A small self-supervised audio encoder (BEST-RQ), trained from scratch: batches of 192.
Rows from expert 2 of block 5, named by matrix and row number. Rows with one number belong to one neuron. Each number is 128 + 24 x the weight over its row's rms, rounded and kept within 0 to 255. All counts start at 0. Numbers have three digits each. After the name is the row's rms in percent of the matrix's.
# up: expert up (model.blocks.5.mlp.up, 16x160x320), inputs 192-255
# down: expert down (model.blocks.5.mlp.down, 16x320x160, transposed), outputs 192-255
up.42 110:137125127135138187091124189157109114106123139129142106143141111147084134125121151146086125121126132146088127131157151102147148183134145141087081130083127122104106079104079116115163156166142152
up.43 097:114148141090127142118100133113125145113095071084139132099136117166151126153130132188142118138176078153122138140184136157164151127168139176176088137134145125154110127145139125147108110136160103
up.44 083:129123148118101172146154128151131097130084100154129160133155154134126118109089134149160150148121135122055120122117178151120139143103144146118112127131087148116147164149117112127115096139135166
up.45 113:160101163122080168098121132131118137130143121150137126140148147135110104114098142170112137152091146110040144130122092087157127165121103127127108062126171163163112070148085077112133143190117115
up.46 117:131132120137100124103112165093080136146097094171149108108135125164137137141108172141104144121110114116133125106131153138144134148155152089098091107100154149107118119156148139110110125115142151
up.47 101:139112139133157153092097150119126115170127141144130142193140141121109124119108187145125158148128124115113150118155110121123121158149131121096092108107208124142125105157117122132125153136128113
up.48 094:159120097114144106128136177156136110136084096143113103114090114130130150151111101117120115137120110142124112126130150127120159100116113131163119150117054072136124156107092120145094098120117164
up.49 096:114131117152151135102105162085094125101134143150127105133125087149095151150148133124089122110116112116135130114201119135163113175159140162143104114124154107111125125118100133112154164128126171
up.50 121:123154102104163117120143123130108126121116106120126125127145125158127122123117148185100159157169110146133108135169134122158119141143114140113080130116144126130099103152141124102136150145095136
up.51 104:121092097147095140099105127072114121080135096138139130127168096124126122131119148132122136092096118109147143137141129132135146131179130123151093138154121151114144128150110153150111086156139145
up.52 083:119086130119122140119129140055107109139142117162153145134116141138128124144101164153167147125120114128110160123149151109163083158111069133155066155140150145124167120144153153112113121132124132
up.53 104:117105123111162135116143140095107111112079111108170092122141143180107163175116154141097068116100132155123169121174120124126128139151159124148087129133114104124146090106123118106126141123144191
up.54 125:133128130081115105139151155148106101104113120139145089120128106101158124128117159140112150072127122147142100133143151170113121126167115101132108129108090149105116106117135100115076112123144163
up.55 090:120110101115104143125121131085151098081136100113177087085149126149152159117104130136139137054142094120149118130155108149138130121175104094148087117132109164122102092161163146141109126141143097
up.56 115:173135135122094115119112135142102151129126121105129150128144144134134145124124169150125160122137094115123093098154162121159120174168110117130092079109146142128117104167133108152116164154147091
up.57 120:137145062114133136161127136131103095160092089120121158133136125118138132116102146163102174137127136152127105139134128132153106111127111121144095142121158115075137110180113096138109076129126140
up.58 092:171139085155119150149118142134084134133121130106105118147087134124134133151168098130146105126143135120148172119123165125139165104089121122130147133116108085120120150114115123094134150131096177
up.59 072:187146119137124130155149123113128106105114136140130135119112159163125096146089128146155145147149118123088093126128136123116181150120133150091120104138161128133127158140120123101138108151122124
up.60 136:101156102127146126092100117122101138105124162098100130126175129144095110140106155180089140156120107156104135115160103145163124172132138157112132087144154090112124117158118086127114150132109121
up.61 075:126178089137110149099111138149091126142104112077128113120131100146137139156175058168116145108115114185141100135159121136161154166113155110150116137086110098096127087106150126149156149086151130
up.62 090:091151118124159112137110152127114099111083094110134135103189097090120118115114135152118103129139116130079168187138110153107146142126124171138118132128098104117133116134117082106141141109132157
up.63 124:131114068125128129137139190132092112106091127138142105105109139122122140119100128142098137103117138134134099130148131129132108131147096131155094122109102143108128090131099081086123117147092157
up.64 089:144104115169142102156115152126128116098105111152110130150091109142133126130138154147121118109113134123073144118119161149142116101129129127107127108134097157105113138149120134084161136156146113
up.65 087:134078119153142136075122185090121145084122118125089097155136120164083154110133122123114134100101129122115106115157148129159127133159160106156095151116165134079133085118166118142147139083150096
up.66 103:126135155136081150106106158123127121164106096145109120115135128166117150139136147141137127142146135105117125100159135143151142154162209121160117098127173131135119115114113126148129191114166171
up.67 100:179081108117114163121133116136113119142121151099160144176140155157130161134164123133134088095145119129114198134125139099125135129095102121078152101134136151113114120166103119167139146133104170
up.68 103:124065134106102160092090131108108112096112058150138118141130107124128115139088130152113098111119138124149113112128145176158115139147164118176125127132141123130120144123150124127125123065119182
up.69 095:155128126097148132115147119105122110108140103120119128128127160135132139144108159152130111123129116161090089118152132174146165124139102136148090131138127113173119160169152086149141129099147125
up.70 102:124137071146125154151107155107128129116114159119159093103126146103112180186136110126119118089073165124125135128200110123124134160138154139128116118123096099127117096111107104109111133135104141
up.71 114:144143124120112146109129138100138109116107120141211094146139125129108178178110129123143125067095121128078138134158112098160136141146116132115048135120156123133113123150160114153121112138154108
up.72 116:106118140137081114092148186129146132105092128126113080130140115148101150146131130120090124096119138130098131112160139128124152140164140119118087153085110163116127089097122125120141145135122142
up.73 099:162131112146139129116136111078106090079128137133190102102158123206136172127123139140110093080144091131097139113161148106144125097169088134117077119132101166085132104158120118127146126181112122
up.74 093:115110134137090096127127127108164137125141103114122124134117065169136149143095128134071098139148122121143170118124208121141151128105113074144130112153116147167104123112161132132106095138178107
up.75 095:115092160152135154093100156108123128126143124147150117155116120133097130109106128123087149117126139129108107119150128099172115125178138145117112161089203138126114142098111139136071138109167143
up.76 109:107144122137135131111106110126112119111130144110114121102150071153139123127124153157065092108096077151153121101176161138138136121144187097181094133116086146105131101110104103113109120161112139
up.77 091:126174122119128147157130137145123136148146157136154151094104143130131138138130133121125178120088132153109085095119124145099122135131156127131109116116178101104139137144138099076120053152079069
up.78 084:126126141150108123131113100135144112088088151123102121145133143124166125117125124151145122128135145113093151152118113107155157142098105102064149136146133108130118131120156172138135123125135135
up.79 097:142128116130072129131136139110124115052128115127141149113117118127125151120139125110136141084109111133152113127136117134122135087173102128129120136095078158119136118111093147130134097146121179
up.80 085:148166148102137154142164139099112125142107163124167087132174115141136153150107115127112124094102125118096141162136094061138135139108117136110084106092130131108138099136125118125099149174106104
up.81 098:133103119130129107102130198101099127132133069128176106124172119154121163133105147148097101095082121170042147084136140113144142140159143128163049090137099140132110068158132085105182153116099142
up.82 086:118151120128092140108109134126133067139097101080132129120158104125159107117111079184152143098126108136122113167118112122157157150124136081192092120117063146119104093135142106118117114090136132
up.83 087:136108160136119144101137128119131135130131127141118122130159151112078127127119151123144140110112129148075151114186162101129147129142142157096062146124178131140129113124158070127108123111159132
up.84 083:109152114118108145126097142125111127141091146129101163094079121153157144151148158189163149158137130131108131111163098127159117147099104109134124110124146131156140117136086132113118132163102163
up.85 103:103123137104113127147137156118132103108112098106186107124158127145120152142142100144104128097122123156107123133133116148169129147145140126162101112122115155083142090110175154109143106108154187
up.86 091:118130105116127148104123174167108128120073095097117119101162101157155113141114114171158159117138101146065179142140141119106160125136154116164090118109065159120122097163111082108130137152097162
up.87 112:146138060153119145155098164107116103115117087123191096139107099100134152148109109139126122074080115153090124133118168157120149131135111094137108115100095128121123137131139080125096111074095138
up.88 108:131104112123126117103124159102135120155112141134158091132129133163095158152143121128106086114109154137120146094157131156125137125157148099140101122114108117138136081114103125116166138111098162
up.89 101:149059135126111118119107133153102129126126074134105091105158131177157102099101093203139119134127138125073161134114125125165166143121105101150098093118111130135127091164132107113139145127123143
up.90 094:118137164142116135120119146143122121157125129104154138138119148164115169138126164144135112160105123150126112098144159143142135103126109142135135125092171091095133147132120126124129105131134129
up.91 101:128087139128119171118105165096104139131116144116129111127122148115092142138140159120094155074084134120133152136143118115163128138154165093098101117111189114103128118124127119131121104133109138
up.92 078:134121105114128117144148168111127076136117077130168104141123171115110103123098165144167136096147143132097122114139157150154123136131130110151048116114126156123126102154151086115146143118120129
up.93 104:151139110088090132117129130107103118112111142087133124119108135136151138119116136142159126109133105153137107094158140126148131122142135115135097131148119166132147101143163096091119104143074135
up.94 090:155127120118107138140127131162085120120092153103134115111172126160160123142157103168100125106113127147122101116153149114127118161108124094149099127108049138108120071120135124108151145122103185
up.95 108:142076166122126118135145147098098077137117101114154125115128152159114147125130134144140101100138126096083189153150144120138167163136134095151101111129136150157137094128141103116163181100132179
up.96 100:154179128143081170123126091168104143144120180110142144164129132113151149149127122150146105124052135143100133146108108129121144153105134105081147100146089142135119123160122146101133112145088111
up.97 106:155071167111113116139100124098102136137127070152121124120142125155157119115081141144113083127137120094138126090121111129154161172124116109136111120118161164159127126119139114143117148101159150
up.98 095:173131137125089145130113143101120099135135109134157098146117117095134142158106108139090084089087115153124127122136116124162160182114151074135108124072151138152116140122187134119120145086134142
up.99 100:140099102109159162087142139099142119098135096137146105101116111133157134149147097124124165105136128112184098136128162128134121106154117121164084136139143154143119128113130163139083075139135138
up.100 089:129106072128153143133123138126137099125098125124174146150163151140080122133101171159119097134123151114133121121172096142175125136119149139140101108115148123132127101132119104155156140120130125
up.101 110:159133134144140113167129111122118086125122107101172114127134138133151138121108117132152093108124104168103163098126102118153164158086105138154114134118095114093119127137128109161134139115096140
up.102 117:142090143099091116102071139126126142162141079105093164144139129138105138088124136140107116142145101136118150106135124119167126140149141152151122103133171136140116134158100121202152155106207142
up.103 103:134150099156130154072077153155142144150129134063132099138130096153093167158166118173129140107122122160083130124176159127168164142113172111131115102102116103127086100093116110133126168132125113
up.104 105:124163145099123134064115126166090144090094179083126123108111152124127129111125106143162134136137122149123132066156120139118114119111167089114142087125104165122122132155124122127116135112073103
up.105 104:129170132102088081147122119114130135126157131152142116134132119140141116132099155124111091157126117108126150102117117159127164141093157132102125090161100163165131131145116133150127144188151132
up.106 095:115165101103140116130082148122109087086113116105097156103137152150134123137147144174119162147155113122100135136178116161142140144127108123112109098122106134149134112144135078116137156160111117
up.107 111:123109113195136153129056141114115136146099143091101136159112139131106180132135130139129115152130164139121117138153133135151135142098111123159144145098142063135130132115093128126140154101131084
up.108 096:134167102165124156145118108158145086098143118094130136132131108137158130102116083158138128127151108178126103115114143137170143129091106126135145114106085101112129122147120121130113127153087108
up.109 074:117149112160135125102114136096125121122175078138158077122136112135104132124083126191157139107151146134082090109172139162143147135159102121107074122133152137135086083130159126110115166099151118
up.110 096:108095089100142107095144159114127122115093093118153074108155118174154153149115171133122117084102097147145151123183124110094136147184122086173088116126095149114155076171141098100131098140097121
up.111 074:161118136131145195128124171147109133126095123097174134143149139117114151145153137145146101073061132131112150115151125081134158144165127116138062073099148124097119107155153107138134124143090164
up.112 110:120155110123140146139106117139151127155108159107097097150135115128126124132170131146137137119130137119134107126147161126157139105107151062158067113121130125117121130126095117129123110114124106
up.113 104:141171117104074119142076116104112154128127175100119142117103096159121138120145125140062119106088113145156116106142103116153125121124126096119137059137173129108153111127136127133122102165122080
up.114 090:130061125192161115114108160108119111157139153150123096145140141116146123122126130140143157094170122096148114101183146151141128162155114119154108145128113076132112097145134145114110161115102130
up.115 104:146120103115120115097130157113118088081098095127153103106148128135149154143079175148160129107101108119101142094148111115136155160175103122134078118105144151140115106187183084136106115168133091
up.116 121:147123123132120121123082150102079133133134107114124126123073093090126152149156094148070122127103111151162098121139150170173130135146101096133141108132149111124130167120124122121122108074145128
up.117 083:108160081135082172129151107160134094114124128121119111173125096173154145116154118129114123124115121103171128172112144107138139150100101095127117132148099131122129135138153158138133100143129091
up.118 077:100152124144124155095152126181141123122122157108167075116174110148165128127127109147150131112113144125116141152118123132127183131122172092124144113127071123152112095143147122134120145146106125
up.119 088:127120121097096130091122169107131134111123073148143111105121071112141149131102135112091121102112113134150098150128133149111133108197149104141119089121126166142108102114102107134071068130130150
up.120 129:132114111143145126108143158135097105137130148085122125116116114128148151145183115126101126067102089190162105129191151109129116116149146115176079145103093100107124079105139103086110108137100077
up.121 112:107149106075125132161145138111110095097104090111186126113137134152136154143159114135116085110114130162096130126127126149156106134154135121166099103137112134100135105119167126111147113102117196
up.122 093:095128133128166103145155123117141137109087126167115096147161130167126112124101158160097126113136141104166146130161125109122101115152175111118081095137189137134118114141149135124150116131116137
up.123 091:130179125118088178160119116157105130132151173114165139122158095144153146146161118144105153080101121166103091100147144117115149154125154129125126108114094119124113126119149138069115090155115123
up.124 102:149143158094111146126136141116094118130126132146136142105095126131139121093118121163109171117121141140077103154119113093130105138137104091147096084131136120130143089147126106095126110158074163
up.125 109:165119129124111132133086142150102104176128107122154142168123118143110162140111144178117132135128128104079159117124129110163130165109101086075111116093174140144122131171087128148137122127156104
up.126 113:151126131104126141166138136093110085095078121112166161156144144128096175135120103148163131125091151146080125112119131164147084122121109122114099131149090136134138157168111089146122089121129105
up.127 097:121142105115099152109114116096121112135127126087131152097169106146134133147155156166124090096100099168104161110168082093127119144137164105172107106136099134126141089133099103110112121141082177
up.128 107:160145141109114174130115113175138115148136106122111144166138123117138151086119097119139137111113092125107122163124096093140182109106104129122128183095089151108124155119131119211104122101151066
up.129 088:126130126113117131079116144125095113130116081135136115141160134109130124114106145153149188135111112128135114119168129148137130138151115106101083096117171160121108113155133110118106124085154134
up.130 060:119089131110169145113141112128104132104088083122113125087118165187135118125107120155152198134129113144045115117133168158136113129127177144117125130139104146117127120143112109130135139147119161
up.131 086:123114131111137112119147143131090089148107150126124103115123148167132129169148133150163117108141112128157123098202136165133137140157163122166071109129112079125119108126111111124156146126133158
up.132 097:125129081125159116122102132107122103076058094090150085106140099137154111129118110157161119109101080133072151149129153180128148141161134162154141108128104140102141149172119096117144170123150171
up.133 074:120100087110137139127145108110126089124106145125162132134170138134121164127165114164097089106107131141131156111175120112149104175143134117143091097167117112128130079116127127106093108127115147
up.134 081:133096094128129097109127168134115080123099077107144082117154107182109148174122121154127108101152097154096152095161153124126148145135102110157057130124068150098122114116120103139169132105125134
up.135 102:120112148149187116130132128100112110139135166161159097119115110151161149134142112143103108088128138123180132118183108117149110137152143071139105111121129106123126107130134146081130175108128177
up.136 094:133153096094126135143126112161104112112110178122095162133093123130135133092144118148127155124163163112154089143140104081145089110088114067092123131123137126123130096122109132128101089174101053
up.137 096:096143144120121178124147148183137099138087158102136121121110129128160122144148115133129151105144118137124121185139126122113155135108188124141126127110133085131121089108128160094129133126135098
up.138 114:098116143103085100090139159118126141130116105140159106169136140142132120136094164128131139125137121134120154136127130155111126145158123135083122084123142136165106110164142127101174126147152127
up.139 075:156125175134104128086137142141134113133130124140101173125095134119103140093133143141115120134088111136047144104140133126140148114108178137132101099124145128129124144097099119145166145116111106
down.42 102:164105137096095150146172137143116123127125113126194144164148162124135133177133112109135131145128106108140149158107124137152153152134098163128130075137140142139107116146167160101145101113112157
down.43 093:157128135181115138110147146109095120132149099181133090095083097135141159118089199085079143114078141107146140087089122127143123092154087119131089140126147161130130109165166117112129088152136132
down.44 083:154084146149168126139110130183123098145100109123088149110153135132147094071139140148135173131172140122163131139164098126142161126124147099133125130126119129153089103147164152147142183109148183
down.45 116:160164131107147124117135132165139104152114145153134148160118112124131170130197112113106133125184119132161130098128135114144173113124143106133117124057144117108096111140163128140135111113101151
down.46 113:122150143158103146153117147147125125158146121128143146158108134149145139172133116127122120142110105126124133100116151131127169151129098140138150160121136141152155109108092125144122112118139128
down.47 103:100083143125108106124155121139119111168145123112172102141139165112112173125122086109139145103129089144081142157123132114137151152149134143096155147113109148126145139157143114128138101118127084
down.48 094:092106133147046112162117097145143139091139131060143145175137159113080097097131081135127154159130140144145147137130105114131122169123128134116162130126109164161115098143134122173138135115096125
down.49 094:157149153191103154132126118131126109131182106114096117140129113114122076106154105132119185136124116128093105156132114098159167164075087127168131120111102145168151134079143182154144133126125156
down.50 122:137153111136168149142134123093136085118133099154086167183145156137123141156116140156130151187141107120108138130102106135123076133124100151130108147140114132097106096149108134102144110128119138
down.51 106:106121136119130143126137142073098135117097138130112089138132133145173119142120139136168130164137087128116106104132128175082075137130150137106125101168142136089124090175118111071129122158133158
down.52 081:161147132149141148085130114140138093102115138143132105132097150176109138146110106117098155159110119116144124114158122111134151092136117114120097124101141139113139160131120112093109146121132150
down.53 098:090138086130117126119161116130147080171104146064113127100170097169116134142165081143127131115135105151135152103167139091143136163147116127123123141096096081076080068140146139144148107072089135
down.54 122:107126096130102152149115138128147142169074127096146129131152116104122086126124106116144170125091148116141109158130118068130123113141114128107146160091134166122114092140127164153148101140114165
down.55 090:122141146101136104106133167137116091135115128116132152185141136154103112141140113108130119134165150132121130142164146137098114053158142136127111123152137159113095083152136158117133078154156149
down.56 111:100133137123154137107119108121131174110161102151153113184183140123140125112082134138099111129106149135122166149130131131108114108160142125107167102128133159152056080120113121154103104136177107
down.57 121:149124114118115143107144155169113115137087123084150131134166130112107148159155114145189137099070114162112090128170154104143139170136126135142100127080117127138089071131133142155101136105105117
down.58 083:175153114137079102089118109098111133140114140117143122143152157144103132112151110131111106123111104152125098103157110135146099187143136155133096125138154163110125131190132141137130149113154139
down.59 069:129119138171115118130169085151093118185128162125123120156116156115152113099081163122152165145155161101158147133110090095115122126136119112149155148132117131104131124162128119159143156132091157
down.60 124:121150104102139092122097134107108088129144088106132158138114109155119177087188167158179119106184143140132153126144143151130109077108116080150117114113059147140131118099104129111188138098098185
down.61 080:149119114154147129114096101149113099164083120132110141153132122126117103108081111159121147157193135156121115127129146119126100129156107108115142116118137114123114159107194139132126132097159163
down.62 089:129131106168092132122119137152095104154078137092118154119115132078132108144113123148213132136079138116132079152172093160113129167163109122141137133092118100137140121143112114120148123098144174
down.63 118:125097132098107151132149152131144126130083128141140119158126170127082129160168127106123146113103117122124073126153147153133113131152100149133106119082141165144082088123115146136128090109130139
down.64 085:104112139125162138139127127132091088116130140142144077153137104093088152126102132119124129101165110107158125111150126138084065127136164137138098124144143125144103132090113107103098141139126137
down.65 095:156131145109131156149177116151111112173134163139148109117099121135140166093173122127105151087127127126140129084109157101129097107124106094134138131160106165098139127123158134089151120135120188
down.66 098:136160118131162104116104148135164124152119113149150164122137131159098094131145145140087084158127107110094170111122154147153113132145112133141130136117121149123160128165085113144111148118129118
down.67 100:177149120115102116116189125142075118136152158167064126147111111140145137082140116122137138143152138135111159096116095083152130151117095138151147166134126170125144134113165134166126104138092111
down.68 100:087156117127142080150102096121164136106147117130106141117115082169139108099116139154100145140158077122134169080092158123141118133139136113110135111144123132095137124150082141139125127177118131
down.69 096:147105121170149106106132121124129118144129104124131171095129079138134144114142155117080139125136125122173137145113068136142117140147141104117144117131128112114114096118088154140156139128135138
down.70 109:140090147140078160126105127123162123111144129120139134173145167153089117168125083133092171152093122122124138146158107119145160125100096138126134093108110157126115091123113141132147126137088177
down.71 114:122115166109092145118118128100113139129134107137095193145099106158120146153131116098084123165110099127116102126103121106143175128102116143166147104126149111131173134135171150149148093114139168
down.72 120:122149101139162150160148142130136084163105193151122149149131112102119163133160148111106140110164143127145148119157157107095109086152105152111137137149129120082095120155115135127120083121163143
down.73 094:139152147116145090131109182086123086138117092145125122124127127178126162128059112152110131102138105097127143140120138101183094102139110125124096117116133148075102074166154158120119133177168117
down.74 099:130143176101134129157123116143112141115119146125141146148126130153156058113140114107105142149101101130154143131095142115130110168160165159110115113117133106152102162099130138128153128153108088
down.75 115:140161149152144090113148153137085139148152110173110071215136130143127111148122137109112143136163076130103148120104134104125119115131117101114105130141124125132119106158166111142110126162176137
down.76 112:152095133141087115104162118156138109154130132125132081159140154116164130150121105152127094116144099104146154084144179132152084144175084117123121099121111147097077106161183122123111127144129102
down.77 094:164127124137144097113112135160145146122137192140112113145130119072088129114153123155110175093122142138120112104142128121127182130102140084099090125149131103158169125118146117160129140127121133
down.78 091:087178092111160133147128135111149112127105171095123131145108136146141141161173119120098154147141122150131136133134094092121120100146149153114128165111139097064155151136155144087133151132165110
down.79 089:107137112139145126146129127095121159119128161165101142142146137128122135119154119129152117144156123134103134103128130132072059097113123149110174102149144143081106099141073126142159082147089103
down.80 085:139124126116099097150154113101125108107132139095144149115126102124138197109187078113119103090164116088152152101141143113120167100126149114139122151112098104096137168147149169141144089113081086
down.81 102:165096155152121138157143130125133107129115117113107137097074120137163142132108121128104122125111134082163105166103139150145154108153135085110146094085112152107115136157141112145139143139152184
down.82 089:129141142138143115092118123145073106110119102140150130149127090132135111121075093129140137118147111149132128095155153154093109094187153115113166109135121142141081161110196128125106142114187139
down.83 083:143096110112156138096115089111082120131113134111126136146128118126149136106054127162151125159145150124144156121128174148127126126137086120144127121175120111135126125163107097165116127098137087
down.84 090:176133127198144155120103127150165127102127150135140123138102153082138161173162099090095135109139146141140093132139108145161140096145136111142157133075151075127112128108168115140107104118133124
down.85 113:105130058143148140093146121105106091126099145103104157109145075142092124133154107125120152128115102145123161097131150079122110168126133134154122150125115115074113082132120159126143108076114172
down.86 091:121157128122122113135134138144136141195121099147141116126152138135128077141049151141160130178113134069131105131112127130108173143135133138124141151155128148180118123181187116133120122140131111
down.87 121:152107147121095157124110114135119131136130099068110110151151146134098139095109106139124161126123133150106089117126165115166093100144119131139127081100112144131120084122137111150135103127146140
down.88 107:116143132135143143154151146138135094164134120111140140144123149150113136132165089122084168107149136139146143084156132106147124095138098145129154139125109123085099110135107141139147115108139170
down.89 093:164096145141145123147121119075114132131166123143122161149105159176126169126130115102075134103138135153146094148159125143157140098130145149116150096125134107137144100114115096103168121146145152
down.90 087:172085133162128132121130121167087128159163099109115138141127119139123138169106110132114157161118121146130119152116119156143131132117095142138162117148122073130104085127137119132112144141126115
down.91 101:181139128167143169137119115127120128141123111083113128119094137137159092130117103161127135162137173134119099149107100157166157102075143112134194098091117124123115162145127128093168155128132149
down.92 091:138104128129084149108143125119137135119116141129128146164103114125113156126157093100104154127069114134144094164132147136115148102131120108121122102090110151129127110109157147153134110096121153
down.93 111:092103125155150101119130118097126117124124153147159123161086103165109133167101125110085124112156140121175119137120115123144142151147125122118149160118154082125127145093182132117129157145191106
down.94 094:149125124147129119134094134148143063130124109109148138141069128131118131138108067134136135098109109125135111126119109130153163116143123100111116122099142088097129167139176131128161168122185136
down.95 093:073136105115124130081145103176118112165111120096103147143160100147126118135132075154134123159131120150116097151128134074115129140096117143116150146123110053114119104135133121137127133119112113
down.96 089:137156108127114136153200147118108111130134183166119085140128151137114142126116125105145126126155145121141124141136151086140173116132123157122109168132133130078152145114142088158089117120121107
down.97 107:130147152129136119091073142152131110129115085128121169159112136161125106157147118158094125133109139131089157094111164154143141144127132120101145112102129072152131123139068103115148168111140154
down.98 100:145167133135132162125132113171174101140134121135147164127129150115113121102060146142125132161152156087104105143118130144142143136118162111109143099133147150159128147152155098125127130119156139
down.99 099:147103114164103128134145157072131090071129108149115110136117159135152124135128154106126130130140106142105150116178149143107084091134107144080119128116149106118162115155144129124134140142142133
down.100 094:120098111138140133139127128116124137158124056094128110126147151125114109090121147114124180143106105131130147141140134132158149111147126135138128135127106153118153121145135124123126148109104180
down.101 104:106098114141132110130134136118044128107124089076108129143162102155092166127138105168152127150155152162146139095153093142103096142081140114123160103134118099096126134132084172112136127101111121
down.102 118:146120116126121114089089123082120115123142112119143097144141146125106165143148115156061120096101113135103171132155127176166125151127095122070132110098136143131135107133076115119156133110110156
down.103 102:140153134163098170127103136172127135139079124104117099150141140107145148135115068093123166118115146133140124154132101146143148084170124118094147124113123130163131150129140138120138151109138134
down.104 105:120136135121129093120129134099106168141125098102136068172140151145117082158055061157132118122112128132168171178093140182139136121118077137134155138152128161142103128133166118139102115120118103
down.105 094:144127130100128130173126131117078118122111153146183074093138123151159083108112110159138110144163153112151132067109138144129080158102127130126152097149131129108103162124139122110088070117109110
down.106 088:212163102151148109118090110155086160126152155105141142101157099084152120140170111158168149114157161159104114116118113165084089136111154107142171097144102115129088116131106162115172119126117141
down.107 113:167157086167145124112133102135070119141191123113120125142127112144100130150156128131088158159112095149099148147120118118130107162129072122151143125138090081103172104120107145145123133142146155
down.108 090:142101111166160099164087166107096139123119142144129135137134108087106119163118111124158118122110168159121109123134101148110109140107109127133173140114141068128132192125158117110083135107170111
down.109 080:171163130147100184155135145154125138130113143142158111138107125104139109121114098109081141130111121153122056134081123150151120130140124123109149096104130128121100100114185151111118070120121161
down.110 105:129118124084113131147123128136093096187099117102107104129127149139127125132120084146141143111112178112132101183154102132164138078158087108103141118088121169121087074153175150163111132146124121
down.111 076:144144142178116157142106106109135129148119128143103120148093133100121109100125069114072134156118166126150098140112114144163171098116137120161142126083157109173132166125147146143153095116172108
down.112 100:103111127161162121142121102147130179178101141147103184162137123102112127125171143117136139171115150134119124142092085113117113176124155141112185138153164105128123136129099162181146148101128135
down.113 107:147137129160135143127089153119115147096148135118130127159160095139110134169133130134111139108119094182099158119163143116127125166141152110139144115095103120129122103105125087139124099136109167
down.114 092:130168116115106143107126082130183125106180099127115132188123124142127150145168103123136155195130133142123144143133125141139170136091120123116144127115107094146127119128148145127159118133108132
down.115 111:117167148134097154086130127130132119077075139138131114138095151143147150146111087101147122152112126115124068138120175157141149089116123155123148114082153129086102137138153113155099084141168121
down.116 113:133197119133125102139101131122157136093171121182118141149148145144112115130135158135090108138141113113117153167115108132140141141138164092047113128148123132175145143118139124106145120145115144
down.117 077:143171119116144115120107142122108088117099141132117138142099124145111125125090115114133118153121092163102134120149120112118156124122131144109103156126108082122116206096139131111187215127171145
down.118 085:119172117145103121153138138140130141107127150147131132129128191141091144108107105129112078162133123112108175121141127080095173112110102155146122148122099131105166178151159117132152144116170117
down.119 091:108128118141101121158149157112147095080098118162076156167132167157147134137167134093144112148129110146094158157132136116093093070122090173076137153112111137106136112151123123143137094155121110
down.120 124:127101140112131161121141146152086139155117089139138076146109158103159091161046130154137127162120160099140119172109111137111149130152097120107156109094127118158094105144204144138118128125109135
down.121 113:081117076143139134085140136066101100113106148088121131104147087162071116136150118124101120133105114137144148103150159085130107153131142145143104141111123101089144084126141138120170110075105142
down.122 099:125118162162108172130105130140132146118145109094111120154091139108104173170111109141180092093116127184131112100147172122174168164148111110126147141090105100123124101129132104141101129128148070
down.123 093:117149129156100127148089117138145121147106133134116154139129115089092078152064112138119134121128133127138104138137082135124183127131176115112158162090119116146162171128154136119105157089172111
down.124 098:135158113109144116103131136170140127102079172112160153127146084105131114116192089137102164104169117146139107119142105108097154136093168119137104166105137105116093121119150161151125135105145142
down.125 102:093138140155120116145132117150162114147124121150148087135149139134119094134112123102155117151164132088095128156109085105120202136129146137128144150056127143162115159153161122169108100105148097
down.126 109:144080113111134156101111113119140162156135126129085085095175125151114138124120143157097172120117117129153146102144079101174138149144109113157125163147130187109127079141149134148103146145141125
down.127 099:135095118146106134111139118107099103148093147130108114146125159142118129159113113107119103141111129145146095143169126149109137165136108148113129106087126100146097108135173141133111117108166138
down.128 103:107098112128111162097148151135110140111137092098094137127153128127105125181164137138143138133080136139127134136151111120127130169119119110159143137142111136148144086111077115121145175108104135
down.129 087:156120133135104133147151169133101066113092118134178106119083131119159147088098124113079097119132131121123114102098131142133113091136087121114115121108090142105105171130162145126121083129138135
down.130 064:147102197136174115160134108139118150194169139128165122137163153134111112117137112119104101098158157115145100122149107137117146116123162095135139060115146130138095113110178159091104146147108139
down.131 075:123170146143131136085161127160126121130127091106125130133136119129114110122153103098084129154077160109146089132130127115143141104142120145094144094113136126101098089089164152130153146140129101
down.132 097:150130098157146144131097114094113099109140153126126117141133142089097135172143088133163114090101141134122128144165090141088115100130161162126154104106124131128144084134102111099149123124102167
down.133 067:129157113183101147151133130116125131146176144107115116111136166117146128143139110112164140116129101144123127113172160106132116162101120139147124138116099121060121120140189149118131083139099126
down.134 081:179125140107166163140118128176115132136132120138090093138137147156129098123094121157122160120140159125092117135142126107153116118163134104085124120105112170103130124128137119116129165166141179
down.135 101:124143170149135127134111096131143140180164080104118112114138097164135102120124100179130167175135147139119125123135114123158132142105115098137136100085083131132105083114142153155129129117123143
down.136 088:142113118129126112103104155129121143141123076121128129114125117154067118159093111133144165120124128139119123130141146155117156191137139141155133103118127159176132114111141123139096188080165133
down.137 092:138077099155093127135138128130143136136103085135129126145173132107075096171072118129165115131108130112089135153104134100143154153142132155124128135120114125123157135160119114118110135100159132
down.138 107:147159096125142189142127128177127081146095181136136141163149118116094174133169148128128167147154118135133131131134130104124135119110126138130123145124109129051122134126093107107131078127132117
down.139 074:142121124120167151096159110153137118140109117124155143156181120148109103165090160083131141145130135111123113157150114108104092147124144132150087143160158112105124108122176139168127124099111145